{"loss": "cross_entropy", "optimizer": "nadamw", "epochs": 17.9}
Rows from expert 14 of block 3, named by matrix and row number. Rows with one number belong to one neuron. Each number is 500 + 40 x the weight over the matrix's rms, rounded and kept within 0 to 999. All counts start at 0. Numbers have three digits each.
# up: expert up (model.blocks.3.mlp.up, 16x256x256), inputs 64-127
# down: expert down (model.blocks.3.mlp.down, 16x256x256, transposed), outputs 64-127
up.146:484440465489448523465545508591482512516492456548574407498480493484478559491582436489465435531526527490536495543576552536533550519439566448510515545475500437429560447488496563491491450539477411
down.146:521478370563473442533447463471422406542627485517481527513474546513484470477515604479467456513491499470499555515503499436444536495499543492524534476447590496466469583542513484462525503459472535
up.147:461497574517503503527520539437474515479476516535507517477470453539512527468449540493551485571541529474526532451503476443527529559539421486512412509414495454486441476405543440490474499528502476
down.147:459460549442495530505486532500537476517382497467486496489458480504517522424543437556505487468550484478498496466538481555566442443431431507497545573528452467521503478487500504495507432533426496
up.148:417462512499493480530504543538465549488476500543488530495501446550508518470496534496521586515514504454566562456467571506464479562502437476469482433470474426466462474455590499440487527510511439
down.148:496540555397466534522495481450529488585434572404504498513519528472467460531430415466545481434472442573503535460530446522546551496484493609445470521503445463502528455458503448512517529550475492
up.149:477508471510446587498525535491466537469504486527547470510520472512565460531554514491454532509520517456486547528541459506480550501523501491528526515446551434434485491512494497519444463511534524
down.149:510480553438519523478483484503535483504431560501574505492525448529529473521552479529481438516515557487485489472510499547568551495432539508494541574495541481431485523501514487469502388504451518
up.150:528574472427387595461520490551460569495512466543559508440472504550580490547558457468438490554490483486479578436579519542446612545444455495525531511502545501394530462492506532522516432510483554
down.150:530488509443559540454461504560504515406522455520499457466446422485539494526573470563461532567473532421496502486578517516456473520519535490553550567511534501430579577493509542477501417440444517
up.151:482436487454494521526535473498438518537524519530544457536493532529476553466554507497483478497524458456516523540539539514518578535463501523491507471499477487464549500457496552522465513587488420
down.151:536496493523440496506462505467484446514575471430520571510484510490514473490545566488500446442491478478499533484464514454500551484496527520526442486459553538471485527496494426498534528501470482
up.152:469510479509542551497516539517507453485424540435491565464513423489503478506502468430530559560537497476579511470569532474595521545541421526461479518500508470459502519532500441452487437587495520
down.152:566556583532467493512519518468557507514446513475547514501512589501512525522452407530511493458528529576522523489507390527521485508433421432517429489538522466508505469487508446528461468594533505
up.153:460542517495530451533556492426447492513476471551558499470479461525531565434474556534518482596489531476600502481490484473519526545527451461483393518466457503486407525397538469456483534521520490
down.153:467533580453472559462486513565505570570416544417520573574490498535546501482534414548449519472525517469444499570600455532599493430455474466544521558530515494517525457458484502490452445584437501
up.154:501496521502555535508554491418404477482421509526498541487477462537493538448464489495581557571538505427559497511512520443543495555515429526510395539451444424538415420398546447486468524555502469
down.154:460512589451503469484521520501495491538421501433546526539466503493533545480525422539478541520537497514494523496497452543505530455521518490485516569523433499540516427430477522502515492492465480
up.155:535569473474411538457548440594429549472620447471571493487527487562584496581575451454441464533490516520473532424608468528464537628438521493542525567483535501427500470542461509446484396529509541
down.155:537505455458517550507455516581470529413483448540527546382503362556563544595579497537443480575485544438465448501591504487484507550480520489577528599513591522437562600520451485451539412505455510
up.156:519567478532391522465537457585444567482591432498554544513505503572554520542554489456455469538469534523434545414606466521461511581456541494561483560499536529468515465552467489479483393530489563
down.156:530464518530547623537438483575452532438524506570516476407540427455509512562574503502504494615504536405536455524533498503469546532457513468564518636512589479459549567516469561470494441498466507
up.157:486518529508495481458509505508486493527482513506497524517471463471488469550547489479514522555487517508493488446478506481490529527531497525508487531502508507506495558511492488514491503474514531
down.157:494524542455449493483528485517508506547458496470545481511518513510501504498460458482523482490480504549483524451447478516507523473486484489518451512528495512511499455518497501503493515514539500
up.158:483423467463440551433558506584478562510534502545581441504524491540488549506593479442425438577524547468512525574594547529518553529476565468508495560479487458427525499514470585496462442532439432
down.158:517466453583480503536442440492436450454651492502452519482482489469519461474529591452480453521525459475494538553457511450458546496548562417508539512442578554497454535544519519473491514456459524
up.159:444419425463453499444611510607481523535519441525595384517502510507438595507630459482385451567532576465507504576555565573510572550438586412478538532412435447394549492509475579515482433563417427
down.159:527486371599450425546441466493448370536681482546506546512410584495438485451578657476453391548526518414483598457440503410420519469505506480516438426437641526482408625523500431451509531442485471
up.160:503512525507473496486485473512489492514506520463524501491496493520495468513576458504525474508519503541498507418510494498514498545484483509484486533476526505519479527512479486473468460525508513
down.160:506519531493497501472493527507488544489420496514501445497494499508514469518501439468513513493514518514511518484500484502522525528496500476533491474528497491505527482480527538523509500539510495
up.161:445507553494537537503545497501501478482471498495503520474522479476538477526515498517510545534530500507519506504479562477519512549542497502480446510497504490484498512503526491463478531534523500
down.161:510529528504474454481549482510479503508471529454530465527510503519507524487463460498527530496515477525488498451467471475511526512487453496488468481498485520542497484473497465518501465526521471
up.162:487405503471561553563520542484519455550514535536542438524536583464437589449546525505491473485533475440544533541493509562526509485437483481502536451491514485422551505411567561500499501523386424
down.162:474579434509427469538437506408548506537566499417531549498513540521506417461518560451537459419550457512499508517454459445567509454515489499472496455503609568422394559469492463511487545508477447
up.163:518472509452517536517540576464484459457462555486517539493503447511487505539535500535536585582503461439545513455495574483478514487471446510507469544497493468470522486497463489533488535524541531
down.163:470578519489466467493467520459488505524468485470530496480463525483538494544471486536536473449477502605493515481439450546540539479586483551479503499518470601515493480465541535516540533479535496
up.164:444510465494467551487505482561482513449522485574537419494534419501606470506562522525487527527541451461511470505495500489502581584517500465503498541462491462506531529516497510522461484541538481
down.164:501543469479529581495543523426543539515511518516559502522597464453482473512502522457564484539540473521563425555474534525525551493462507466483491527503507488487452567475553504405459465532498494
up.165:442382464465454500459583513650455479557523435512587391535488517486450588508633431477394433539561545449531485599542536556495572609414582431491557553416438460456564506499488586535468467546423406
down.165:568478345569467411526461458485456358516731459495529608510437564533448512409573665490457398536538505414550585466463548378416551437554511511477448391444653556482415603528548415437514539445465507
up.166:465533467457469514456532536504474499495537433517590504538528494568473542519540509464486394547532549521479508552550538447503496506545513465503426566459578526562477566521393509468508410503461448
down.166:419462531515422531497481486522459529519488468559444494503455467527528412487504492432442496517500443509438454562465507511424555549497493417563544485481437490555495492557533585474496514453524476
up.167:536430485466477508470587454579498508501570522558516464543553519449509527488566549487483496442564457468491500544515511575487520570422510431475503456435456476431583504493539607543425468548476450
down.167:478454385566495560533512499491426503506566461542521561480498515543530468484541585485509463552528515405543550558469517467518513558546522469413466425453558502412483602470513550468519550503441489
up.168:499537506455542434436583524500444480555480447534528502520484461533519529483474548493495527611490529442605495429505554426487502500500494509431358542534478465464441490426535463482515540535479502
down.168:464544612503511459454529432561470535587484546455556537582495543506491504498441412526486471479470470548448502551494426553472543491545551451555526560496433539602506457480517565499521471510493542
up.169:491579493501464437514561534463442491489476473551537498489515457586543494457427556495537519610481537466592527445471484408482521585485478477430357477467449476505388467399509471454519555527504508
down.169:441485510416492542506509527567506565591463554424529510561506510526542526512484400557451514482468479522451502558614512555560524459491516509560554598534471496527549447480492531537518468496501557
up.170:417478570487487495531541523511464541501416481501505521530502493551543529417476509476541534492527484476552555497479527489532515553453471484439448464459456454521466417431549473443529523544488439
down.170:497499543435517496516546486508496432535439552460503545507494500474496472535446420497546586453476434544487523487498492548524500555488489548485520491533442460473506427470504520528528546500515466
up.171:432530502517485526486494535532450516507473515520527510474510485511528427542529559474539555553491453502545534411427523458489520579545458520459447508490482473453476521503507496488495536527487478
down.171:514527520479484488489585503511481512517480473509532453513509467536525495487482478511533516444549487559480481465520471524499517486510488497536521534513495501552511489486482505527512497523602507
up.172:496505456512521541503437530420559556447434545437481621430501410522454433492548485437603448563525502557490481507518613482578483476518436467477486546505546500533447540558413458435500484522495529
down.172:510541571502419545498543488484525565506418555445530472539472553546559469504523348486432483420565439549417524406575430545471535556387425466524463557467502448531514456559482452490449425582509469
up.173:523572469483432545474548481545425519475564470507548522489513493553537504556514488453456506579468539512466552419594464497474525588502504515533468529478537499450503484503432454467495441548499534
down.173:537505530452549558476443496590484496453458509547531469450525430519542490519537479516519488515485526454505447501541502518555488507470495517555534600534521507465538529529458532494476460468477493
up.174:437474502517518521490506535547443482531491507525503524497479429473543448551560505482510561534510475512517494410498615468513508560571479485478454544509472468478449563542513482483499500556544494
down.174:524565530469481471494525497459530482527477558472518492538537553515520506511489457488544478434523470554456517439430449535530493474495393487524444541488466522567495529532480486487477421588542498
up.175:504505560452537511458536469480505485518456515502513475491523513478483540522539483522507494522523497485527515534489551488517523468512536521483432535503462472472485528454541500530462532499455528
down.175:491526526491510441450526520503511510502485515455494521543511540495507496502439482514520518480475462573477490507499527478473511481475487494440476468505489537524538477533462457518541487472543507
up.176:483491529450464527505535494504489509511483473505543494504515496521547474511516497468503533524497540480518534470507476486518531580507491506534513503516490475506498491514510468520483484512501545
down.176:509464538479519497525508493464502479505447531527515498483502466489478514469480513515493534502523464470507485495443510523516495508515472530468477551504481528493508480478512487516462529541472487
up.177:494513484499490461465478497515479467515471501487528501505503445560492525508517484485486506543494531532533483433545516481531548543539482518479476517488513480486500558529509449520492467496492494
down.177:491509543489467508490541510500485505518468502496497484505516550499510488523468484483474508502478484556524512490482483506527504498488492466546490453534484485518506461491500469523459503493527519
up.178:574535542400438566456469396525533526564629506469490518548435519464567439526436503499489480546477495479462556441547495475528617539455505615536572481618535543487549437485532514587439450463497548
down.178:579449507492627532566527447530581514444514497462461488396537423442532490592403474520440558473458576453453457510672538493500420512473650596496544493586504458412588436391508472614495520483563447
up.179:480453423501486468477524526529441472518453521504562480526475469553447569514617449452459423541538552509524482539592532517535547478529515494497500572438503437467452542525477517481489476524438458
down.179:483494486531454460441465498524448457559569485519527480524419600540489446488548574439444467490476479525440571445437473488430560494488484448526492426506543538531509531525516487468510544477519552
up.180:481527476503519504501493494507503469517476496473554511497502476531503478526568484514518480512526518519502497438518480504504532525510474514502510558497547486509496511526460468472503441507504500
down.180:550507557486480496490479497494523507499430484500488479513524541501479483507524479438455512526507529507494542477516487513481550508476505495531485481512478462518504463507532513524501521485488521
up.181:477535464492474511478499511450502485501470524497544545520500488551485475535586467484514459535518515505504514447497514514551541509544444494505532534481528513494481520489474464488465415500465504
down.181:466465541490451481493512467509504467512475481497509494468490539514504460494479470411490528484487500507486517507464490519444529537459496499569495465549493489482507459463523506459503524499538514
up.182:568560512455512488498538489486472498515492553438520516505552513482495513538512501523524534543539470488532508499476529487490540501489521530486444547464452477510452536475520490524464509552503520
down.182:525467538511475439457548492506500521549455525508510500538522528486477493523439443498524535502495504530515510517467463564459484527541462503455508455518418510565520480529510536496542545501530490
up.183:473543530450472526499482517474471548531521499503526561488498458518515486444536495477499458492511523553516536385461515501536558549514438551455482520530442532471468509504557480551487491512464582
down.183:478512562489493507484579524522502522493447499485520480495476513505523546539479446544501534506484514544481532512479523553510464459521488482505504544487479473486541458481487510486527501503519521
up.184:485464483478517516499511524498505483539510514549542509530502464563472498571538472493467501502513518520526536505543551488496532536525450487472493535494494470487510557516471507505444488506478460
down.184:490522551456430484494481467517474521511496510459498498515456528492512478471484492442508493514517496561499548480432485476516494511481464503519448465517478496515499452483517518518486517530523475
up.185:534509482449532486499549541490458435492535532526549523519526472515519561574449514531529512561555509455578526550519494498514532555552477475470472557429515524528523496446492456540490493588509461
down.185:456533490472444492529537492466514554508448494468486490470496501500520552465483482475483506490500500539539489565491505511538488490471512482473487425471459470474496446470583563512472525535488489
up.186:478517480512490560463558494537523513510530550486540505496527454452570438564531502456523554525550474446518457477496508493522519558508504511490475566462520478514524553536509509502468478554564442
down.186:493543514458440489531507567485526537508482515511510503510498464528496473468502486471549484493510442572498473500424518539503508501528502469497481483472443517541479478541519506498484452513577553
up.187:517476486503471484488533511482519486509502503535579495542479451540480517555516509480518491530536537505510501501506514498457527514544478463493476519465534497496481540508474447529517470519491488
down.187:492531522465423500462486516490519504527479457513500489501477504515462512491513509483471479511499526533496522489462512540532499499474497499527493439500500530478489468503510548541491516478508535
up.188:518500443452486598520507554476439473533529550540527506500476514456518526527468517528482565554499496433523552503521491516476523468518466564535490497524503473428563459479495533474493495488491475
down.188:542543459450494504524507451524533473485529519511507501475501477493536463497474496524536520480468516505530461462536475516561506459471551539490473516497526487466460534516506488529481462477514505
up.189:458472488517504555518551499532493486469383518542467482470539454506537516571521512471487585523538473405512496575510505496447513526510487496559498543476478456486503490496533505490477537526514527
down.189:518550486417524516482492493450502473519437536495551525552575512520501487548515488499539500577512497529557485508456510538568553487483469523434501576507504484486475545512526499513474471467485509
up.190:464532484528498563485493504546504509504456531478518551456527423494556497543490499447535535539506496480542507466540550469579514524523435547473427536509500457444477533532503429466462451523511492
down.190:527517547471458482479530559487565512503491514526539504520523522506541535509425435525493482445480557575496498460518441514561462499455421510551466487526474481487541459497481422502452452542531512
up.191:486561507473462503478497490462509485523443559439516515494528493511562440534541481450524478472488446526468526458406504487494539535504466567485463561516475494510515451549492485576556501501508586
down.191:425475546484442527511575525491516513496384491484492522469518495498512469521447437470525538467479457575494499538476526562522484508535449471459513471471412467521522458521490546516519568528549551
up.192:474451509469528526507516543485477472503442531561538523462497475500478540531522532523497488508492560458549499545502550522493521557566476518503467524561477486417498568430527519469495539512478512
down.192:529540496480490449450505462485555474531530511456490508607494537482490526507464519545490537470449487502438492498529513436499457415521545551449552514527535553554512463532466416559522500410516491
up.193:439469508477524553511535527526515518463452541512509459491559497497503538506522509520497549499579472339553500551485543522510492507480445487488495535489547442495537500474513509472461508529536458
down.193:528547508477459506493513529436508508517470514489534531510503500509544489518549495517546467482505484593478452497465477521557471450493520539472453502492475485469462498521480465481477459490524498
up.194:505501526453468510506557503513455436499489536453499584537476540488450511483500492472552544493602487438517531552471469522473567511565439494575485499419447478575464516465537500542534488570506487
down.194:515442507518530488511587478509497490469468524526525563517512501507417578501449487516522481566506576474500510470555561506529455520508531535517496464541443496484504429466527530507472516518497503
up.195:451521458505495464434515497502464507486486495489561507517473464560489516494562511509481456529510531516525465458528521530525551543534473489506460580503502499492467566523493487478515463493480429
down.195:485471478493440474488510526531470526532481453552486443504473532536498486464501510476449475491484494551481516511477503500440502518514483425587525424478465515563522504555491538476488495520543562
up.196:481527502495507475494489513490523490481475528478506524471518467507529488527510506464499511541510503485508505434477532468530520517513490505512486523529528499522522512533513481517447484499496542
down.196:473496552477478517509547554489466515519461495516512501506483519484505526471435464507514515508517507557511489480490498526515534534509439530529516496521434523525519462490527513470510554544552463
up.197:566520536431494536486560573447485478536514586492558506517534498528526532509502477534508521564544494454573578472462548515546590533479478512460406566515484500514515478475522467463468554544535461
down.197:480521508466501478485516492496444471519468525460505537503438527503513483498447497526527535505463492583543486512470482515533499507569503523481501467487477541460521526485517524531539579503564522
up.198:524544503426520521459514547448465471559512518503581495539455518497547574459516524474452526566523489452510524413497572450485557433525457568408440563508533492508565453517448414488502591511508503
down.198:494546558444503482448505491489479513558466476501487529538490556451539512540439486554543527441473480606493510489439469540496519483591476573531537495578465570548531491512506522573520551441533538
up.199:558573514456498483455532519460489488522456519469517541516502475499496504512498487496525503545540485505550501487489523455519511512519546530440432518491458469524461513490529472510501540513486531
down.199:479486541487492433505547489494518509541463560463501510531528567511461533481451444474542539444491488575479496504458502538472463534522516511466514460489446521559508463538478536487558505495541520
up.200:460470503480516517508518508473550506460449533472484516484470450528512494463468512468589525557493520422511529505462551464541512525477454528430441513507483467518441421411537466515501561491511459
down.200:483512545507473466504523507500504483519460483461506505509478541474500537413514433553511486455485467565467517504496449559516452477518478471468527529559441487462491480459530558459566432469501486
up.201:399521496534532523536592514438455500492487533617581482464530438544507527498491553556503493581494537476585535475498484458530531548545426438450424480430484470448444547410508504464501501534539491
down.201:494563570393466571467424473490506593575465538415506522574490475520515506471505438503476505473499512458479491556585412511605521436431448501539501555514542481511459488443531443512421442545426473
up.202:521446541491507483506536527466514472497514505524514499466479523523487523536474482467519558488523537479533512475495487527488523536504470495516504512475489469517511531500505481535491498525486451
down.202:502525519460475481503487492469506493532487506489502514500507494489467508495494492507531491485515507520513531497454472518537486496514443512507465485541489522465500473449513492510515504526467521
up.203:526527463442554475399511555476465443502517455511615556556523487559478540544578536525493389601499558526501518503546549458484511468602492521480419589506573499512501615514439485490568478454456498
down.203:439469504475385450469471410552450512555559502552480554565431506522511480453475556425485556486447422549466454526436505508405566573480509509568539412523423562606502453541585577516497587469518461
up.204:510457534447517504464521525469485447501474490533507531483515469526466538533519496489524507529536553487547493539504531516486524523536502519471437496503442482446499539426547512494486535531475518
down.204:487543524489491429458485484483528494545534505432483539575479541491493520515480472557497507490451517539440532491502465475500470445528518538471483504540503575572518485524460439506510478445527477
up.205:457484505481487519514518481507490559452541538502512478478527478467549538507503542512496533517558513473507511526475469507506539609529491468502511504468440512515503540498540504533477454511538489
down.205:542514500486530511515514486445524537510462532491513505508519492465513553521504517541554501455504530487507471512469475490548500473541464480455533494514516508507469528481494505451400463547462525
up.206:429501463505509510498491542542472530500476494530516482486516463494546479527533496495514574525523494489485476498533520500534492538500475486500487523497485441493522485499499479454500470544517481
down.206:552560542461503492475496510469535490504471542457519508522488483470503471501484459455511475478519505548480487477483485510509501460510475490519500521501492485528509485509469501504487475510472522
up.207:547498491448479518501574520553441443520433505511541529516519552505472564474507481473530475499548536471521540551464521552518494557508462483511452481447461521540514487480490516511512501512547468
down.207:476484403498450472505499544528414498511562423489479572477445533556528474487503573502503464543432529527483505514516555487525508479539573516498500429502485516441460473548522504491557566464511435
up.208:457465511543529584562520564474476515487515513528536458489554481474504531486454497518565554570531508427572518540481514524481511508480427502475504523513504497493493488427526469487488504522516521
down.208:546589536458470497486517523472553515523438523423551529503471495450519516488482447536509492446526499554478482513510438518591481438462491518489497545517484479466468463469484456508467467498470497
up.209:465521544473530480505504486506440511535436488508511529504485518546487455504511485491502492517499519539543529493491520505470518548541492484479450493518474455491486536499532519494518522491492507
down.209:428491542510507451473535445502522508538527470487493484551498492548514521512483495538496522482481496538469510474461497512499483485500528487510490527467512488535494478515433429526480465507581472
up.210:486537451518467550487518496570453514508562458494540551501520474546540465511577461464485528514442556506497545448554495502485528559512519500494510526531540493436484500549476462470506458498491553
down.210:519488521479542516505429514520519491478429538518491468433528434429497478563508516467507534564496478473528443470458512504515526517493479502522536592550540547476527515518494606498474516514435519
up.211:513487479464473555490526495528434535497507488515548505482526464537587482538546485467474505501512563488496530496568471490482544587544504489522483509455462467449508530520504491477475440530572535
down.211:520518499448539575506457549478492542468430545498541526494553478506524496536541512542560500512558517459518452486500469529574506482513493483529514625498533515513473556516432496458492439517452526
up.212:487594544514405600455552408549475562477610470455580541504536471600579557529540463543427429517511535524432495441606463540493567583459539476576460537436530523485475516571490476509470400560470528
down.212:495468511461510558501437503586481601430435449580526531437531343581558518530595501562413540579498577441512432534602524488515508555447483471560550582508512460478571527511488542459497427491441484
up.213:440419439459431499444579529615476528551542476543637384518497476519454571502658441496437425532511584486526486591542561570489573599419574429501531531455440456418569521529434592529466433548432422
down.213:569501330594436427526450470471449372497746440530505612525455557514459497445595649441493391572535494426512611467392527388422546437533468458496423402414651554523401650541486405377468515446442495
up.214:500501542479503510503541502500502505500465533498527489518499509512476552485541484469475511499560505483518502507537526519528506537469503479492492526472483449474535477487491484489464487540474417
down.214:519511500495451486508501537455487464543510484502478511526514548476469456522522464455500490479478490517541530537536462497486542516535527493522488446513487512498520526487481470536492494527510527
up.215:431503440537478505453539518519471479495440527512596499508467475561481491533578485495484455525529502509533491474578510504531554489511471488528495550478522476458473528511491464463508485535483446
down.215:488470511527453521482484517506488478508531494509519448518506522505505505522532489433468476498471509548461534489464494496471528508479481472563536460503479505499545475533525508495535506454541559
up.216:484497497495495526518525555444402492542501506520542481508478477542496552518495530482489524546510500482558570490530500472489546503525435553485466496484450492435487487470503422492464500491516504
down.216:544547567451514497496500479482529478494491514455528481465445519482494527474487406533499482413507524568446479466477447561543437464458508494514515545525512535434502490502489523496497453533518519
up.217:414505513473498499514500525524524490518453506473490548527480449559542486465523450461511494505555517474510575460492520490593543499543427526467495493497506496473472458486529461489489481513465474
down.217:525486583518509500468482518477492465533453549479511511476530539479528512459401433527540534486492468549522474496467450537524445490481500484458459487507442479453505461458473458569469536512530524
up.218:457462498458509604517521566465431483513451504559513494480483481515502504503491504495512552546505511388520542519550534495471533507508445508484499522473520436485503463450503528443475529534533439
down.218:461545545501480523511515500468529493521434531514520500508489535500518507466541473549527477469542518545481525486444440521529538479502472514510492533489476489533495507487479490484477471522469447
up.219:403543511426482529505540600478452530537419417541524420453483485548553443494488518439534504472521510512510533482488507442550527523479448564423429493508516479429473456477505484483489535506510463
down.219:463541530465515480497513503495459495538502517462538492521475484488580483470485469515512502479494484548489474515537487533489541519573532478488485549526505526522509521496487542457587508470531502
up.220:568429465487489476519637538565414444542494538515565486482516537516416569526557452546503489536549530480520501553483527595476571546523506439517493489421436465497516509509473586573487550521489445
down.220:509473410525448439480512491478430473534580477542475533505455551532453502482523647482473459530451540481521570446445511472453504487514492522509540390534541527454437539504533577437525568486504520
up.221:470516511487482522476476508532531513502467505472494544487448468556544454518532443464531504515503499446467516433519525493600514490535474525528485506541524477493470469510526455502497468506473494
down.221:541510555489514503472507497446534465489468519496504510484500472495488481512438454510518511470466483547506523485467454499488486501495486535476487505516479465483510448442486474502478535504507509
up.222:439525485500463490467460519510546530497490488512559514476517488552498555474518517469551413507606493471514485554400490474518567509473418465518434561462503546510424538464520498461472455533466428
down.222:447446463527507556557561510542481515414479443552442494471458427523520490482540507498477500518541511475462436543595589503495457564494474453541565472453485425530512500541493530491481479489522484
up.223:501497497523485496470532473530476462497467486494564493528503488521492532536566472497487498534497492525496485456493486482510512519531516475462478500480529489479490543508494503534518479521518494
down.223:453501522514482489459500540492515512516483491490520478533533548495515477507509473463482478478515501577488534481452483534480515515512510494505517486523483520490519485497518567519501493488525543
up.224:499574534449469536482580488501446484478552491528538524500517470575589522435498497502478500535576531471514554521565463464542549588544436485531417499422498490555475542511510446487422469596476471
down.224:417455527398528543505485536538521530501427479474474554474505409545517492497484440541488546506496491495493448491528545515568481470480445538557528509572454494468534423457506523494496495519489483
up.225:478533475530474522475489470519524536463498487513559508479531490527512469493530479468531523510509524518501497429500483521574546554475526498511526515481492483478487524493510509459488425530494499
down.225:525493491488548558511489513476541520481427525507522456428532442452509501514503462463516502529508523487532493496505515523519510532480511469509523530526502464472497504494506574506456495545492546
up.226:540472458476475455418553498557493416548492485500583542548483512555467550502596467500478421515537548483485534471578540489516547515557510477447445577452586519514485538542445502481516466503511469
down.226:475491514517460481450436486542470498555503428512456457518406552528521445489513548453507490498396486541475560512473506539415521494505572505536475428525490542503522468538508535513570621441546493
up.227:481478506471563496485513520482471456515501484534511502486508518496485549514487521492490506527546535496552523550485505517495528536539508502467430484496455485440508557440554524524520518508477498
down.227:475545521509492434454514498491502469507536487475488531588491506523484514486485503534502496476489465537482521515491451452485470457533516503462465473509534552526489494512440461524497471459541453
up.228:468445536473540569551542523546477500514482524542513468492499542469455555487488502525538549494542535446544525578443493545548470535531473454537503535507480484487551516465526556502537471537516494
down.228:516562416519478505513486501438531508507543535486470531514519543471489506513498553568584463469540525499518462494451492514498471438542465509451500461496541556488448532485459466487460489492462513
up.229:508427423457470582533522467579448532504475512541448471511505462545582444511576447440537511452548481457465499495500631549535537582536436438470543488480438446494500536488500503510450507552589534
down.229:479520542544450510459544491478540486532485508489560539524488522531501510544447454525478421504498511560475493474397490508517523485526474508493453503455468538476492543518535522489475471486458489
up.230:506478456502471631514513480581489527451524514576466431498481423472595468505606474497491498452530436433464475479496580536547564560550457419482539504463401482473543545493476576531455474533541501
down.230:510477501525507521502605464446531450528502523469529518596545521501463528470499537444499401522512525457558531540507467510490528473499523514500461496404520450465474547482554475414435453454415493
up.231:476452398543529594524529499551532540462511518516513496482517439503550492511543495461540547539537493432528491516512585541532471543522465499502514534445508481492523529500505499475496510574549499
down.231:528538571489438520481509523445533524518501495489558571567485514484530500587517482494542418491490532571501451504482502544561571454451537509491506508479503514504472503536560520515438441480438513
up.232:424546488464457494549481534476465566563485494554553516463518469516520419486535495425521451504520506556521540471447537466549523587528487516473452484533467492463456551502513507484487490517494571
down.232:428494524545495522475579530511490512512428508446545487514496534540581499532505447514462535475566495598456529531504460543490467532539484441522497592446474491549512486538393506438564443565590455
up.233:393555482468478469482434582481469544509451479503572523462535481531501405493506524373581432548498503548573524458431531460593542494510404517505443514480469501543424574550489508456512487547474526
down.233:415512520564418511492682483517481594502470451460503430561423468577616447564519442442452532455511498574405475466550515550389487573500494424539509542382438470676542437593425540472535509554655432
up.234:520448515491532550517546513548472449509541536529533478514541523452487549503487517587554543490575519440559522543473523543507549573494480464496466461470489496479561525431563496475499503576516460
down.234:457565485494475500482503484454473546552495516416497514499534484518494495484431499490547498457501467525524475593463522499595522485483543551411482434421461511494447437499575491519477580543518457
up.235:460473466494483488479501479508457501513542496511572473545492460561508479512582511475484484502510525527497491501509489497479522557546503485491477532472526495475462583497458495482499446495497457
down.235:457457504515460504471479508542499545505499498511532424485487533535505501495510499459465503500515502531484529482414529543503515534529498477531551451473484513529527498516532556534490489491539548
up.236:418479552488481542533516525447458477555452495509528481510516540536525490469488513508506499482573480486549589488455506487508542534497407554453489500476487492499503513478540495485508483609512428
down.236:512512521470460482511487538455526466495457518427486542484483536461486467495444471475556518469489481590510547458437468528510481472487460512495475515530485536459496465444485491456568510538464524
up.237:480449532469535527501478513509485487515468507551516524469487475516497537543539489532497518513478553448533507507509534514487511484556480492475481523545513479454533548454516517511512530480488491
down.237:528517539495543474460479463505522488525521481448476476583499524501462483495479492522513520490474464511492503468492493460501493482498508537500491504516514547550531498499468441545505506429501453
up.238:490512478497424530497574527510476499482494464498498515498464491590574508557526528429439469546504550496467615501607485437492575524539471517524464499427537483471480464513459429525465459478538489
down.238:517459508463546540471439499520557473484414491534510490464483470469517514479573467525467533514492487460497480505547487554507497487485489528490554634542511515402540543489552503466511472490436482
up.239:479494518484547518478492488502507460520462490532509503484510507498490495485496501518516499512512552443528530548529501520522514492565491504501451502531483496458485563448542508486519537491448462
down.239:477490499526533434505469499524569478491525480488442509530520495493514538482468528517497505459478455495490447489483537459513446442492527466467489453497500511533501488518485428549529491472540448
up.240:494486531441469525503576457550402500509537444492549540508442467587557522541513479468487519549495557505477565465584483470478541641502531530530415495478499500504503519516502447455472513517546490
down.240:490486531472517596526469525537555490446384523566498431428501416462536502530524481614480544558541466427511397473464521503559471521475445547609555623542458491513533496541469533484438452535442510
up.241:449460472530517564513530495466468500491488464553515482487509443495524491498500483486516564547522498465495503549483506460501540556528468517505512497471451477473470509488530480529477491547536550
down.241:503540537483506510500482496468516516529463522436535494478514520492482529500522458475525463468550521512515523483470422542544519479516430482456473543500520519536470507464513518482507466548452529
up.242:491490477496474535473576473518500500485539524456532455504524474475564455541523508475505546527533491433540460529488543500494542571497535483508494583451504496499562530530507491512496513536552479
down.242:511574482468467508485519557483527536535488491489510509511523460516533484503471526496576475497491485563536444508403509516519536511509504551453517515504455522506496510544547534514447531492592541
up.243:520585549486502518513550451516455404516530587446542564565552599493526481527466513478586459461662457478497545448417481588540515572509483443470387488408560520609549509486516563462465525603505390
down.243:476479426530577518566542549520432517445511433521398444460475435561478428471454603548533585592488488376578445606589578474465480563559580520428508377432458370520466495443607556501550602463583428